A small contrastive audio-text model, trained from scratch: text encoder width 192.
Rows from block 4 of the text encoder, named by matrix and row number. Rows with one number belong to one neuron. Each number is 128 + 24 x the weight over its row's rms, rounded and kept within 0 to 255. All counts start at 0. Numbers have three digits each. After the name is the row's rms in percent of the matrix's.
# fc1: MLP up (text_encoder.blocks.4.mlp.fc1.weight, 576x192), inputs 64-127
# fc2: MLP down (text_encoder.blocks.4.mlp.fc2.weight, 192x576, transposed), outputs 64-127
fc1.270 112:098135132089086091145129168139127132070101146142130115164094144082082130132111128158118127111091099134133122128115121117130125142129138134134123146107111126114098128149135126132122121115117165
fc2.270 112:078116167139139100145117140106123094144098133146125120146124136107116145166163110144137121107103142149103127072141120133121145140103153151115131125133190101149109145128156084149103149093134149
fc1.271 064:109140159109136108159107161123108155113124132140161120117107111090131116129073114134100121142115112157122120175137131133139149140116128117139134105126083092126113145132116105149097159137168161
fc2.271 065:105130122134089095131128110116139122151147133145114129149147165150134184130090149169153069083131106085156121139122097144174140107125144090155112127141140132116129142107132146107142162122119098
fc1.272 074:126113112096082131151127148120120171122140142146192099115087173079130134115076141143142141161082116137106094158124167167139132098132161134146172144104117110133131092136168122117118087097180153
fc2.272 069:123141160112089147149160109173088150143142148129104135148120112113157139170101107147141128143115113153081114180099143102147101120141124139158101142125140151127096095107152165082151111107109137
fc1.273 105:113105131112123118135146179155082164125161124106143123168109113105111145120096130138167130162128134148116119155139133136147144128113152117135111120149080115130104126139150104112097138153135144
fc2.273 104:117134115122154117102084105097116132114150119122125097129138132121099140089156151152138059103121149110107136078140146059176121128112103140117138152124122160105121184101115144119118098150127128
fc1.274 102:144099087146111146122113156159116150114159130109131108132076136088101107137097148137115143143100122144142112152133159147142098135124146106145144147115113069155102142183136103094152144153178139
fc2.274 092:136118158117119115132154168151116130142118155109145180110165119185113148143120143128096142109151144141130185105128113088183121107134124104075110120193104153097125168139146142110091176116120129
fc1.275 077:110122114116092092123126173161146143089107149126153103141072104113124115091087130112112108143075129122127121137112154131152164139134177125176111136088103118143131115133148129140127148119168146
fc2.275 082:105105170077113096148167172128106096084145142103088146100137106149116121161119125134143113122107170109110121115113136146154117121142161144138142128142146140127125116116143106116114136081088116
fc1.276 050:123105076123098139158130181103116143134098164120142148139077145112159137108111163126132152157123113121106113166141129067152152086151118121145136122103132095139121136147130144110185169143134128
fc2.276 047:097146169127150049157136139135118090106140134129131132140137151064140129146140152122129145075120158110135135106121173148094144169140147135102141169156124125131129175136130140094119127097099129
fc1.277 116:134102161141134122128130181129152134123139120123132118116100115139115107137082127099123148133138111117128168102110132125147123172111131141156095115126132073117111165152117167133125128180168123
fc2.277 104:118128128133088127203118159129140139149134141157135130124116113153113120190118095108105117136168128161132100114085141174118133195149139162110134181154114088134104124139121104125195130118099164
fc1.278 083:105116152126142110130110164155129132149159147118163135128135101113087130146112146152112133178080139118111129174145141117158125112135141152160135133147104069132112144144157126104125108158134118
fc2.278 081:150138062091123166141160152160116098143127089127094150097150134136094122162126119126113106136146112137094102110125173132127119119149113137100135094140091108114121143124120116125114161167141136
fc1.279 140:125099151127133137136143179162145140100165099142130092118116108132088131120117142163107109153141148143122172128142133090135147101128150132121083118129117155112144135076135158092111115120147161
fc2.279 153:104133116181149083129096103124116160138136143145149119121162174135062143133138150176152129102149108144153166100166134092112131079104152105127144149130150139143093146101167102137072101109128151
fc1.280 135:096139132139152143135142107164102141055121131125128105163156178153104137118142132176123109134085106179131133106140130084139129072128159147133125128127089161124097143128175116114084132100089156
fc2.280 150:123109126204159108091137074127126125113121123101111163143131143110135128077169131162133110136137125110118177121166103135146135055110114163127099151149174150149112147131139185134077086134092129
fc1.281 102:082119107133098137161136186168107157102156151145152108136094096082148126132125153151105089109113109137092141146134117123142131155173147157143141155135076105129122129126146135107085106106116172
fc2.281 111:127097169135160123116143105128112130117101160041157125160174129164157118102139119090147126141126114125094148132152116114116110111155100156129167115133138157108101135162135082099170155135098137
fc1.282 059:162125117147117156109122187150098152113145159105134102135067114116087126112140126168119114132111115156107116134127123165121120102106143109148169110104144145160131124138158136125160164139150126
fc2.282 047:126083142106097164156107102112152113122129163189093156134149151148106103115126143160078096116133097107154107102159167116149124102162112082151171107104194127108123149088108130141141090110120100
fc1.283 075:137092111110127128131142150122116115122150143118154120166105101089123155111052125152142117124087086171151114192137145120114104118129126146106149135086102127141111113120147093100095140147108137
fc2.283 087:135125168111140173114161155143134104152114137159122094164129077134089174126107108160110152114133123109105135131153129115135169143172188148153127128127120133125116123139121138145095125099123110
fc1.284 113:114157135105099130138138116127145138127096116153091126144069141096113187110100126165160116137134148164109127161163146115128137055121141119106134142117127140114144139133116161121109108122158138
fc2.284 123:164116131134149095150098127112123126136155133126110119127154115152150097193120097065105164106139131135091106114138139180107144174124123158117130083148106093141100086109113098108164147115126108
fc1.285 116:098121136138154123163143154163102160089159122117137099122099140122119121151133147167119131132123132178139150132127118121149148125165145154144093123105109100121136142108147129130101114125144153
fc2.285 128:132143161153159098091154120115134131143137093131134141123169148127081168073153166165153134104116115088107162130151134069163123090091132119132153125165107146109127151171147140130092113125127070
fc1.286 077:143097128089146123108155152137102143110126135109181114152066153121133142097086133139158143162139156147132089169141140120115141152111149156119166099112097135119116130108141105124135128155167181
fc2.286 088:110131134129133153145118192124084158135149080166147133103110103087161137192116121125178120151123155107118152157147146147124098136151104149116164135121134075124149148112110195137158113123140156
fc1.287 065:113138124106129123118126155132113195154156131156179138139086124132090148117088116152132157109118112144123127136110147140128130110178139107147097119085094099106104097109127090133127130131162118
fc2.287 053:172127123152141150122111153111161119161150104128125181121097111123113119139095124087110151112139135127195141121114171136086093112107145134124154107159147114108146118128115106150132134141159145
fc1.288 078:124122120123094097093118152180101159133150162125156125118101115131131143113106122160144154160085129152150080184137153118142131122136135132154117127112105118124107094108157146119119102119181141
fc2.288 076:090137169136126142093158140126164152127163139160116130135151141112135114103106143122107113138105142096136124145138157121169136118109065129102145119122079133114160170146115154130105122106142042
fc1.289 058:108118148112099134070153157100124151137148138098158087113081108137133120115081131149098130096133140132132085124132139129118139176145143149145092136113111095115123114108146105130125138130116122
fc2.289 050:115124098138123126203079105113096098127127124126108119135135147139134112148095144100135143073147113113161135135142136137127157139100139124121107122114136110148149126144153173145103135090126113
fc1.290 063:119146123121138141135110218098142152113116119087127094141093099123125128121127116132139127156080117123101093188145155096151107134114190117157140123108113114136132126115114155096136102154148118
fc2.290 051:126122154107121122185127125161135103102141130149173132091150139134127132163146088126148093102112105145198124138121154117143119071126109142147128138099156116117114138117121142162126111104068127
fc1.291 064:106123096117101147144137176117109139107108149124158117128109085151114147148070139124106159168083102138101139125111132158110132133169131082150132107086092125132143118128150140132117129145160125
fc2.291 060:096147109106132143149111142136170081119117123101089129109111139141134114133139144111104106139101122123136116097084167159127137144126120112089071113077087147130141139109145107106102161118120158
fc1.292 104:112109149109141123108164150142135159106148116124154099138136132126118139080117181159127142163087110160157146159123143117130138105145147128103123073113099149136111141084135121132119133155146152
fc2.292 098:117102123149127110179115126140131132131147132151140156126145125089063154170128148167148105118159155136163150087116121143096118119090143081125127157145166115140116139107170125108112108115133116
fc1.293 130:054156145109103135122121107134099162076107117129134113201092172097123151124125100148103082135083114149148140117167113112134160072095144140124141146147107157141079131119176127136083104131099153
fc2.293 138:092114103158143133086128065134111121127126118111135129180160129127125127117197086159128109137088137133087137062121113139135138116146172147134113157135154158142077134101146111150113145123070131
fc1.294 126:126092131125132110129133178171139118117164148140135095110119107139106109133090146106074175136128127104129137134109135124138103133132130146143091112097123106113118131161118171120115142142165112
fc2.294 122:141110119101102147134111117107138110120151129134139137184132119097152133144127054058136092116100094123122111126114106154145122132106091152115145159133112094137085100122094103103209154169143140
fc1.295 080:119146150114123098106143187197110117116132141150138118150105132118128117107096117153136127151104105149109106176132180147122128124135147136172162103094098133137111129103123142129134117154163139
fc2.295 083:112148152095184146145118114121133161141077129107097149114151110098162101118156119123120142152112125162142128110111102143137097114179130145134106087132132134122115166131089129113143177099112125
fc1.296 111:124165125090084141148163141125121147117109103126130168125120160125137148099082119107152118149130125150114110154126139144097090059120107125135092147092116133094143148138136121151133125121140116
fc2.296 124:115129151114132139133130129120123119132153114093159120132129101143150104155122096078114150135136127118101162120111132171130103167141154154114127112163091128165114135135122133119171157125105134
fc1.297 114:083158116125080131137114176156113175066104095125112127142103108082173144135128152144103138128118124161110163098130133125152103100118124115139104159134099131111114157118140135129134132109104140
fc2.297 117:116148147108141189095145110130111118138144087104137115152187137107114171100186156129135102083119129131118140098114128123118146146132143132158133104163093165124131169133121080120147178149107122
fc1.298 068:128105146130134127143135168150085123115144141166160126121107129094121146101103120133130144143077104130115076168112131121130104137159159117148168117098068113159145108110119103129129111113142157
fc2.298 065:115096124142145135121124131128130152103133161120101150127116133078147153121144155184171104116100132104159119121145140140162067138142154084110091122136152104123136152134143095086086150110124139
fc1.299 113:138120138096150127090170149133110161107155135097143129109108149119136148085141169139144102130067129198143136150116145137110121119179159136105130097153101161107128149112147111133138144110134164
fc2.299 109:092102110198140108135151097158110123153120140133118140142130143105069152130141183196141117117135136128128136070147134142111143095098145111121140121120196140139125135144139110123082098138155126
fc1.300 067:109121145103111110155167152150133166148154148128173123161075125100111118134085124120134160123117120161076123174150115154134121114134137131148127133129121094158118140152136121158118123136147165
fc2.300 056:166143073126130144176135140132114096157151134141110118127136081140129120168119100071095092129150166125154075116103142128137120128132093150120155144124143091070141126169131135149135123161112140
fc1.301 118:109130157167126143110139164136126179126177095071120131096084111082135106152088162138082159112095143169130163129137147118164147129133158113107124102119082115099133160109149109128107143113143159
fc2.301 116:118136153117182139127157118146069125115140120118114108091199123141144110122190136147107095116117099116145131099127140106157117111124111189130133108126130168117131114127135131144125142128095103
fc1.302 066:127124100105122083109127175159140123119106153124169128125086175079129131107129140144092147160123121117133121169137136131133137137128145093157137139113094090154111118119162117102127092158192137
fc2.302 058:166129106131087121121117093126149111137129101100094132125150117112164115186134097101134119145137076093099106103149139141089146107140167156144119167129162110113137119141121142122121165114122148
fc1.303 116:125108175138116137125138178166109121132145114136138121130116123140116096094113190153105088167146141142111113156105125171147141111129155126148146121126137143117145148101151106157085112100112131
fc2.303 109:153125096128086114144055106136129147125178132159134135133160130113154071147132118128132162110156112144116182132084130062139107143102103131087135174139096116141115119121091112125199132137076126
fc1.304 066:112138126138121130155112173113136151104112131148123096119064138089135145114081148120104141105103094143100118202131149132104154137126166092129138114142094130142117121109136129132134128130149178
fc2.304 048:078116099124146122152140099076120136137183102112133118145154101123120169148168108137156103141126101111099099119140150150122110180122165144166110101119127139165103081116143168164083130120097155
fc1.305 114:089146112138082158149117146135124175097144114162124138144078146073146149155136126173134113113115098140118118112114140127148099123140128140159093179108077098124114107121129134079117146140140116
fc2.305 125:145117147116134152062129087152135122106138143096148154171172124076138141095144098085129108102090133108116155155125108120136136119125148106127119093139098153115066145157101079119140175169101118
fc1.306 106:120115155134146115145142167147131141151155135075164110127113164133094148157122138111131161151094121152099124137168149118146140069122126122132146094118071156152103129109166099157097128137150099
fc2.306 106:115106105153088115170116078131151129140128132156128122138114139147105146181125097127137097118131163152150172126122142154108133122144153116133089156116159110148091127093130168128126113116140134
fc1.307 057:059079131125095125112154175155107126114092118144126141122100164111080112172093124141105152138133174140092104154112146121110112130163121108167132111084080098146126145170116114117126104144128155
fc2.307 055:130121115123106137126166097139148169136060123087139167145128145139131146129142143106117119111112090156165125147154128087126100114181136123084114121134152122104124142144159135143102108130134144
fc1.308 121:103148114134131107140140190171105189084127138134152101144115132083150125129097141147086132120097116152128107129125114149145140140140158159181155150124079076128111127121131109087103117104156151
fc2.308 129:120124149162151098080130111127093106112159132118140113130158170155124112099184167194132127127113130110110161078119134113118127114128147177113131131146134141109120159148164069127110098120097129
fc1.309 070:152104096130104127107113185116111155135122133130172139130088126125128160145094154132140154166116160116157113141184146120119134110168124096159170143129097117152110152085122112115121127137145113
fc2.309 065:168154108096157146164138111152154085133127120094131134114142133169113146133117125133119097116120118126152130168124088165090133128116119124204148105119118112106141147146117118173143170158127105
fc1.310 117:143121096091120097169137145147113130137144129108149136143122137151114127142118120121140147136100083148081125149124106181133129126101130188164122115105119113107083111148131135142123125126118101
fc2.310 122:122112176152152134110120070100149126177117139082154117123168123118082164106093138088114100126160145095137177160158112111141133080154144066109143102137115146135090169118139164178102147150152135
fc1.311 089:120092065133147114107153146144171100075108115107116096176112124121090123123117133138117103159137168120156142110123146131098118132085126133117110118102155134144110122127114138112139072143097161
fc2.311 095:141149118111127147111124150108118130099129136103117164098130104143140107125123151142163120104121119105112165104138095091096127088170167125141116129130123126075145170113147157071141131127136136
fc1.312 126:109143138146125144108120144133131151147167134098155126119089115102148129135108101094108160137088097103125144142132132134097146130114146111120181106143075124122101127101147115099159164155140110
fc2.312 135:151160117162136140164131137163112119152134129135130124099127110135150086134105100106127145137170137111108096183142140142105134126123116206130145131108085118141133114129116196133110092089089129
fc1.313 115:095144128132122148127144154155101163162132126110149111148078128121092154117100167171100120139103153140102156140150161110158123126115132081121116125124104154135104150109144131145072131119132128
fc2.313 134:101122123121151146120102114103146141093106111143161161160114116105145121168154114138115122127108138139135120058104144116122108184105140128113087145111146092109103138110111147135162149130141119
fc1.314 054:131132102095155120107107147120109149111150132148120173137083110161115115170121126115114144139108138129114145168122118137087105129128147090124166124123097124141142126108138154092102117144179144
fc2.314 043:135131147132115115135130193109132102121165112088147110146166120139124108133101092122126112153151119105152098137113118100143119121094174143128162128111121082098108143120145191103126151101123103
fc1.315 117:117129140110098158143112133129133165126172147074181156135103145151125126109119094092146152162076100119125119204125150148110140104104124119141148109129107135112098091099161121108145139157145124
fc2.315 132:172171111130145162164124118111108134142110123150127114104142145126094134101107147133116129147192124131127101189094102096139136140158112170099156126115092138094142133124115184131125085111118129
fc1.316 069:092157153109136101136107162107119140121134145138159104113080120066150154133096150127118138100074124102116121196114125137138132109121135123153144105126127132117120168147154135135113116125148159
fc2.316 061:128090139125134175140136132137121115113133120148117134141146154114149159177172094106099087120143098096161132124123110119163120103100139120105107104123140111101110080135129107118143110079094124