config = dict(
    encoder_arch='caformer',
    model='contrastive audio-text model',
    dataset='synthesized solo parts of chorales (CocoChorales)',
    train_examples=39062,
    gain_aug_db=10,
    noise_aug=0.01,
    n_mels=64,
    hop_length=320,
    input='log_mel',
    spec_augment=True,
    win_length=400,
    tokenizer='word',
    vocab_size=56,
    loss='softmax',
    embed_dim=128,
    encoder_norm='rmsnorm',
    encoder_norm_position='pre',
    encoder_activation='relu',
    encoder_mlp_ratio=6,
    encoder_head_dim=64,
    encoder_fused_qkv=True,
    encoder_qk_norm=False,
    encoder_parallel_block=False,
    encoder_inner_norm=True,
    encoder_moe='soft',
    encoder_num_experts=32,
    encoder_moe_every=2,
    encoder_expert_mlp_ratio=0.25,
    encoder_slots_per_expert=2,
    encoder_shared_expert=False,
    encoder_patch_size=[4, 4],
    encoder_conv_stem=False,
    encoder_depths=[3, 3, 3],
    encoder_widths=[48, 96, 192],
    encoder_kernel_size=3,
    text_encoder_causal=True,
    text_encoder_width=192,
    text_encoder_layers=8,
    text_encoder_norm='layernorm',
    text_encoder_norm_position='pre',
    text_encoder_activation='relu',
    text_encoder_mlp_ratio=3,
    text_encoder_head_dim=48,
    text_encoder_fused_qkv=False,
    text_encoder_bias='all',
    text_encoder_qk_norm=False,
    text_encoder_layer_scale_init=0.1,
    text_encoder_parallel_block=False,
    text_encoder_inner_norm=False,
    text_encoder_drop_path=0.1,
    text_encoder_positions='learned',
    residual_init='none',
    optimizer='adamw',
    lr=0.0022,
    beta1=0.9,
    beta2=0.98,
    eps=1e-10,
    grad_clip=5.0,
    steps=4700,
    batch_size=128,
    epochs=15.4,
    lr_schedule='cosine',
    final_lr_fraction=0.01,
    warmup_steps=140,
    weight_decay=0.1,
)
Rows from block 3 of the text encoder, named by matrix and row number. Rows with one number belong to one attention dimension. Each number is 128 + 32 x the weight over its row's rms, rounded and kept within 0 to 255. All counts start at 0. Numbers have three digits each. After the name is the row's rms in percent of the matrix's.
# v: attention value (text_encoder.blocks.3.attn.v.weight, 192x192), inputs 0-191
# proj: attention output (text_encoder.blocks.3.attn.proj.weight, 192x192, transposed), outputs 0-191
v.97 141:127127127154151125084168110095149079163139141100106125147137199142117157112124146150101142136112129151115040106136103126197126117099158113164134140132079154080145133106095136128110141105113131124192137152127152148083128082131193142128081110174144133098137119178122178161098062136154116102099118108123161145114146136215122073058088164164152191099124134117111061165094131148150188079115144177158161102101112157098080146161163129137130080114115078116164115146136077146160094116048123113085129087114070177159151125116167185103082181123204094108124127150099115081174141184134081108
proj.97 132:111131091142171112120145070091203166144114035082129117172158147148126145129101106149148150097242134161160085156137111103115164116106049120222168067144142190092060110144143139049159125069130107100159139129073132092128133154141105165088163110107145118078109124128135132126088092108180161137117088124205119164112122147133119151109122114131152136156112137092140070093126124144176179159153108114127121120049145121104149149117122137165162145125194069118170114129121121139069096149119127108122132094107135090122139097120085118115159167099157135106095137082210123128139129131157112129
v.98 085:133131157095083161167088114157121150097089130111124161096127097056106110172120104127159143104127104039174166130075104129095126176163019079152181154170198113158141148139148142053135128118077082136050114112154104101110115146121057127133154118122101125111083128075124140113123128118168109122117134149143055128088109104104115120186171107110110139162072105090160200125145127093104126198121107078137090147170157141168161138088096147107122145112146179107050084128134190148129137137156151142156120182087151099124112152127103085130136109165118153182161151150146125151098124101165127143
proj.98 084:137097132124112121136150128143113142101146214141145147075147112119112093092104105122140063102108109091125157135116095143129154065179159166102176172125145119147163128111134111180151140158111115153071126071180147126131105171103163123184145081134137144120197118140137114135082149094152090115147098099085189194131157163109125132104149152109086170096053132184175160121157168131067103097147084117100179094095157137195155139151168120138209096119105091142067161135131184151169136155089154049152164094138066179113151138107155145128080082128157111132125134150097130093115088139055124143
v.99 088:081068147136144076106106155129148079145145159083119131132104187180094123120092144114100145134138109186121071141183146123135112127096185170164143169133081147109137104132103106183148171119158123140128135154140120148109156126128213111172115142176082114109122120153130207160121080089168148092120072048126176108099160136236137138064113159145128125086099157103091080159096092162163118094108151153124124125109149103098104159162184184147122101149120096100175140114161068170134096128106100116181141129132164119148162156129158121109144184110208078115134191140107144093119148147080111111
proj.99 086:120142142153150093061153107129201117148141114041156092190127171117140111172089114116085121102171166140150081121146102118121077143178039136186122129145129173107081095106124112095126126110124122126144143145133089142176153119138122137110145169141155141134154145067128091129095100152140129166084082117170150129160056145126081157079092132147091141124080152074122111098100066151211127166186120096121105129120137165111120104097108177155146160168182164113112111139144148140084116169139133117129169120128167121181116130047115088141119207118098184121120115059157083090117129130186122183
v.100 128:054087137169167070147149115102111079114156133148125116149098168113157139114096112127076137175115089203124077154151145135184066117061201116109114108136077169091161135088066130181120121155163141104167144145154160097106142114108196158119144096178110159118135124158118127141137096130108152059131145150113176129139159130145153079089071127160134087109136151148130065158079110139150164083103173169128123104093138092113143138145148128107177147124126060103196165121158073129144156107090088107117151103115164144170087114091164150122141186082176075156120122164097132062160115165080118154
proj.100 106:135137143146093106132171100121131146087144102068134129148116128134135154131157146102140148157115189080115060145120144119129033155147068121120135102127137134112095147140116127027084043072157123079140118150162099056114154132143088123119133148133168151103083091122129104112173185162089130169123103161248104104067117105214151115167129111128121117147084132071119084128083136130170127141093132142158144129098094135127159130124098104131143165100182133112182107105115111101080143162116127118138125098094134120131120124053121096117140190092132155101112140128221108077113115134197133107
v.101 098:104179118112145055148071143126123134153151140125198145149115125101121081086100146141213131116147098128117184142075170092145066130159134164134073129162128157107141099135067066157191104139164169112123191077113129137148156094112116112128201154099142090119148106097169129118155159151105119132127107135087172073112160131120159130139141054153083117133111126141097145112075099163190095177115125151149074128105160052138123137116184097114134182172176123126137153130171090103107151173132114173144147142154233093101124159118111094134183113138126090123158138160128175140104122110125136203
proj.101 104:141135163153129111179188176168122131151167201124147163088108168072100108182150142126103098131063161133140138138128156118115058220094125129055106165166121138190133149092148162106094152108163121093035096160141094139146143096140132047152155112156111093228179220068090153137162130130118101120130119137150111085138067102100130154129121163101114111161123128117145137123166135160158081095126105109156152110102107146139144123095100171090143144115102218128173159126139103087145130170100098130121144100121158141130158127109127161116085125124068153129138151127069159073141137136124122118
v.102 086:095126114134190112131193115107103086145112174111098093096090179157170181122133089134062122122143132176124064110152124121149105089088198120152090100093082142132116156106159179162116174166144168107190177163131157078125122091121169178110104105164167137146122114170095105152148114158120131092116162167104143113145129146117127058088089137129151116125175137147131096176129141102138154071097119118126179116104107144099069128162118105094165112115150082143130133131101131104167123128060101127079122054104098176124061151183116190130110167117104082144137057148056110089174171160142109077
proj.102 092:129210042100108162134129141140084204099117104133113113109102097161115136116137149102134154149169142136135096141125199139118161109159073138175127102115181130126129125096137116102131070087117133087176080138131156092179170122097092131117160145094143102075094074191115100108116159151145118129106133164156084116093157120149121114188138140131169079140172152116123127187127161191134140083114084142112126166114128144088177137128184086139106163108083069126152147081115126125017127102171072171085111165094121081122088091187127158122111173054091116144088131136170149108142127158101116094
v.103 128:146132126085102124161092149160094150106142127151143114122112059115117087129132120113175132145148113088152206136090188101061125127192088151145101104141194099168132115157117109097159116120130130160081138078118102108187139143130056113160164145082130107156116163078146113088151145145093143143145155126154096115116138132072127181185187092112096097172119116146152170091142097100143084186123085087110073137143138098147146089083113154106113123151161169127113140135130154111095188165204153166180133148167178090127119121124120066147169076147051150159122102126127172172068090049118155154
proj.103 121:162120143115104121163137169163073115107160186152165135075140112097111078127131108166124115156066154097090170118131171128127100153122200143000091169134135102207164174108140149200120130152136158144109085138205139161159097151129149086153141143150139124150164158133132115130192123127105096124153185098046151081147129091081106159136136169148089124160111151180118164159114126130045103107109161113123130117155125144172139094136107149118113112119074173105100110125163132095187151133094121116127117132153123148133106182128192108145116084168090159136109097191059133117115133129116153096
v.104 105:115109116142124101139135142106203103137160129137157141157102169107154199152091146131118149088151122100083166117114055167121101104096165165147122095096092143071178109142086154160119091113165172087217154136146123133123125093067176146094181169152090164091160102176165129115100138152085087107132116122095171118208156148150114114133095143176166101089122198114090103155090111110107187112100147156130101099128117111092186123148144102153178169150114115116186189091143073143118135077119053094099173120138108111065092152110098146133174146078167110110162101145159083125135107155134162150
proj.104 101:119077144101074135093159096121161145156069090043095127109129149154124155131112195129128139178101135106102133156106090135120152193119077116190209126119159097144138129112125137101043156081148122099091124134118129118087138136132146060137109156166107126170143128096177100094116178112068160120119123129191095154078110143176140078162131084117153172134091113079119082104111137108148094152159171131083090137093131136164126090091123184146125143188190153133135131105075129095054159136109131135184115192119162141139129088117153128175115186088125136123155187095114111101098098084181121160
v.105 110:107140090134172097133164096101097071125114153139142127154109179167149111083132107142052114177100070190143058153173165103184090114069192109135080121115115197108122141084114154139148131150144147135187154147099192088107130076130203135141089069172160147139141165149098100147148086138117138113125133133107158080141189122144142119067082134156159132110160143171150048125102128146191136080146141188136141115121153112109110125172213148146164123145127071108160147133151105119167107146097109116117128097104165136174111105134161152113117203125154063147102134135071131112150115161096107140
proj.105 104:156149110184138101167148128118127172115127093077113076117137134136118123137141128125106099180128169136120131123127168073122050166127057157126102099105103160074061103122142124054119045082138136082175109123099115059121138101120072166122147093096109130071046085153092124124152148138137141147101109182191143078125139147137148136134104142105132116155106106128138108113121149129156124113086124157133111128140117103104122128136099113089139123109158091134229092110147108139051128131167072167090143115095121115135123129109113121131107176115165109121104146138243117044156137116181106038
v.106 109:133106132141167138093125119135138114153157144116119126091130175106078114106113159132163132096141124131087121085091069128162155124117122129142125162095148150142149103151097159165138165074140110126156183122125121173089167094108133162044135161158141134071132104160154183124091094189167109162079129107099165096116126100121145080133108102192167186117106164116071115174120168169137190142107121197154142126093117113128121168178177068133105101104135097180148091138134053141159098139071134160066161075096076188093148132119121226077144142169181106083130156138095120100140138166179116091
proj.106 113:106131134136174103099119078093179094179119100090082176151097143189117113141175116155115125064171109165125126157142091086152170135072072165202122138150144137102089106132116120088133175018162127058094135124034139133113174107114181093144104119104166147105129136131159167117120131135125143120151135144179081165134107117135091153108088126095172136085186121043156072076183133129167126138155128146145116144106090123105123149122153107114206096143135123143168114137075138122091151096115120203128145122135148112164188095184085142115157155078104129102120151074140114104126108122143110151
v.107 122:162149116102096155126111135144157157087132117144137145157103049112165141154177151120144119102157171106167183129137142136056139150150104163157142105152186102134157141156141105093129122123110097126085109123151098140156111174153104095157157173065065132129123149084157101101161166100124148119172153123136130137152107118098123170195173159094083095134126086097124177089130097100119074168127090085084091148159159113124172102089078153157129195159138179101095166092114176118114127117190112155191126184161151079112115151072109038167123120088099183158131102114153132194094130049106164158
proj.107 120:120120185103029149129098184169137144096104174136149114092161144112079087154130177070122137145087111102120155110155091154141114195139181117088160134138138110184188109153140115177141112204081135192129143139177155157143129162156080137121085161136106125197169159100140123128141107116128069122151131059023115165161133133136150162156129125114080116103082128164105152123104136096099117112083089088127126116177147130186128089096138159129097134149134190107106121200092150099193114101110131120163116174186097155136110172090145117167164130142128085107130116162070135138156120135102121153
v.108 102:132139108122107091174108151098124164103142102165190113130099099105174127112100146103152113115165116063107233138066136140069088131136092201132080119110147095120134135183118124136145095115187157104157162109105112089138142136104118121081190187105085167117137114135158112080126203178084112080162133154106173109161106139082138151146141114137101052130133164115123140107125098088157105147140151113130045140156147120139190122139142079126153169170145144139147140122126129124122182133189083098132188117134152059079080124123091121160175064085110123151163088121182105132108091088103151176
proj.108 103:130105144029078115152128171106100083138133171135131178100104116115098151138190138130137152188059143105138181139138139153156144170106145107060148177136115057191171165142172146125042150091141160139053081127166117117085134134125123058149100140171090099174189153136114132118177173099082160164164160124104098093118114131162123108152090149097145148151089112132164165159113119077104118087120156145110118107168103149181129056096112139064116132137111169112144156141121129113147198115087136097130123147166173149132115159111170131160139120150111131165138146121069133066068096135139136155
v.109 089:092104173143123143087120102113198100165148183105106129153118177150100132095112156131113133087147107142105068117141107147139141122108167159186152111125139173088170095118124137152120163133140147147180128133111113196064131080154179116113121135155144157098116120142144195155068075129160108160088095054103155127101153117194102106102100187179151220112091158070097072162110131177143169121094122175130137109128160066122120150194183129150133116123101118140117151128145074129131086109085102157130119138108123153150162109095141159109095161126248062099129147122105120092163139184129116134
proj.109 098:102152147163182138116168089081216110143108063063132104172141185144098069144111122144134141084179111140086108159136077095141166134102064148236109091119151166083063075102089159070150145091113095076109116150070127165147141107142090119157168135141131136118157180070180180131105109129154130111095091103161115154134115101122108156118129081095150111087120177062128083072098145108162159175184101121123119125115124155117114099154149167150187116156161130140133132132085141134081142149112110146140160149115130103128097143054097098132133138103119132131131118082143136095135067105183107153
v.110 097:134089139151102134146131102099184122101164111133152109152078131102158164122086166114130155080152109104078189091115075147112169118123101162188142113117114134127186123174097154177111142096132119070166117128100159138084138111089170149064160198167094202075117068133143143076075142166114114093105124101084149119164136116161100082129126138177128142101107181089064094178098137104102181147112136146147092120125092123140206131164167044157172147126142130129161130102075097126126128093129056083090180114106087126088107101144095149104175130082126151149147138155146070120164115154140131171
proj.110 098:140138121080089126106136138114212100137106087072109193128136175152133178129148146122164155148170119115133157138106083160151180136116105127198202119103167078091122094180117135132103147063145152097086102138119126132109117099159089056115113157124116148123159131090141152128110152114076168123188150134156070177083104150195132095156117081100189159091106138060181088060121100125121061101141126185131130133121129145158148119102148168142135119157145130114115177189095115139071188100143149131155161167187108200146129103099108107152162164084098150132149184110118178113150106117117132154
v.111 092:108143116167173145193165120090088129123121155141168117064089147122188140091135119135080145182138056090105105131103105129185111120077120101145101115106110117150141113085088139112098140147166098099128122133085144079149126094075114169072121098154163168134173105163106133118150161197057116101150170192112118119160138106092133109156129135133139136152167153142134172123149137098111179165125128159134165105083067147144139130132144091074179189124135083148139142159109132160166194107163136056054141089115119148104078086205106216154187140086119157132131068129098125123109137135161092145
proj.111 091:147179117128143117160135134107054150129105094138111125143157130146144199114133129092130161159155157121141130085102146091145134085127091081072103108126154103117164129130114130145097084057205123061141125145146152109117145122116121075144141131111145103055064058210092144080119151087117162160168159222111124128090160148176141104120119148121174100132113081126140163152129122174103112083063135151145107131091152105100149126152130136033124104111109058120176134091118115150119191116169128151103116115125110102144171124188164103121122166028150123143147151160169153108085114140074128093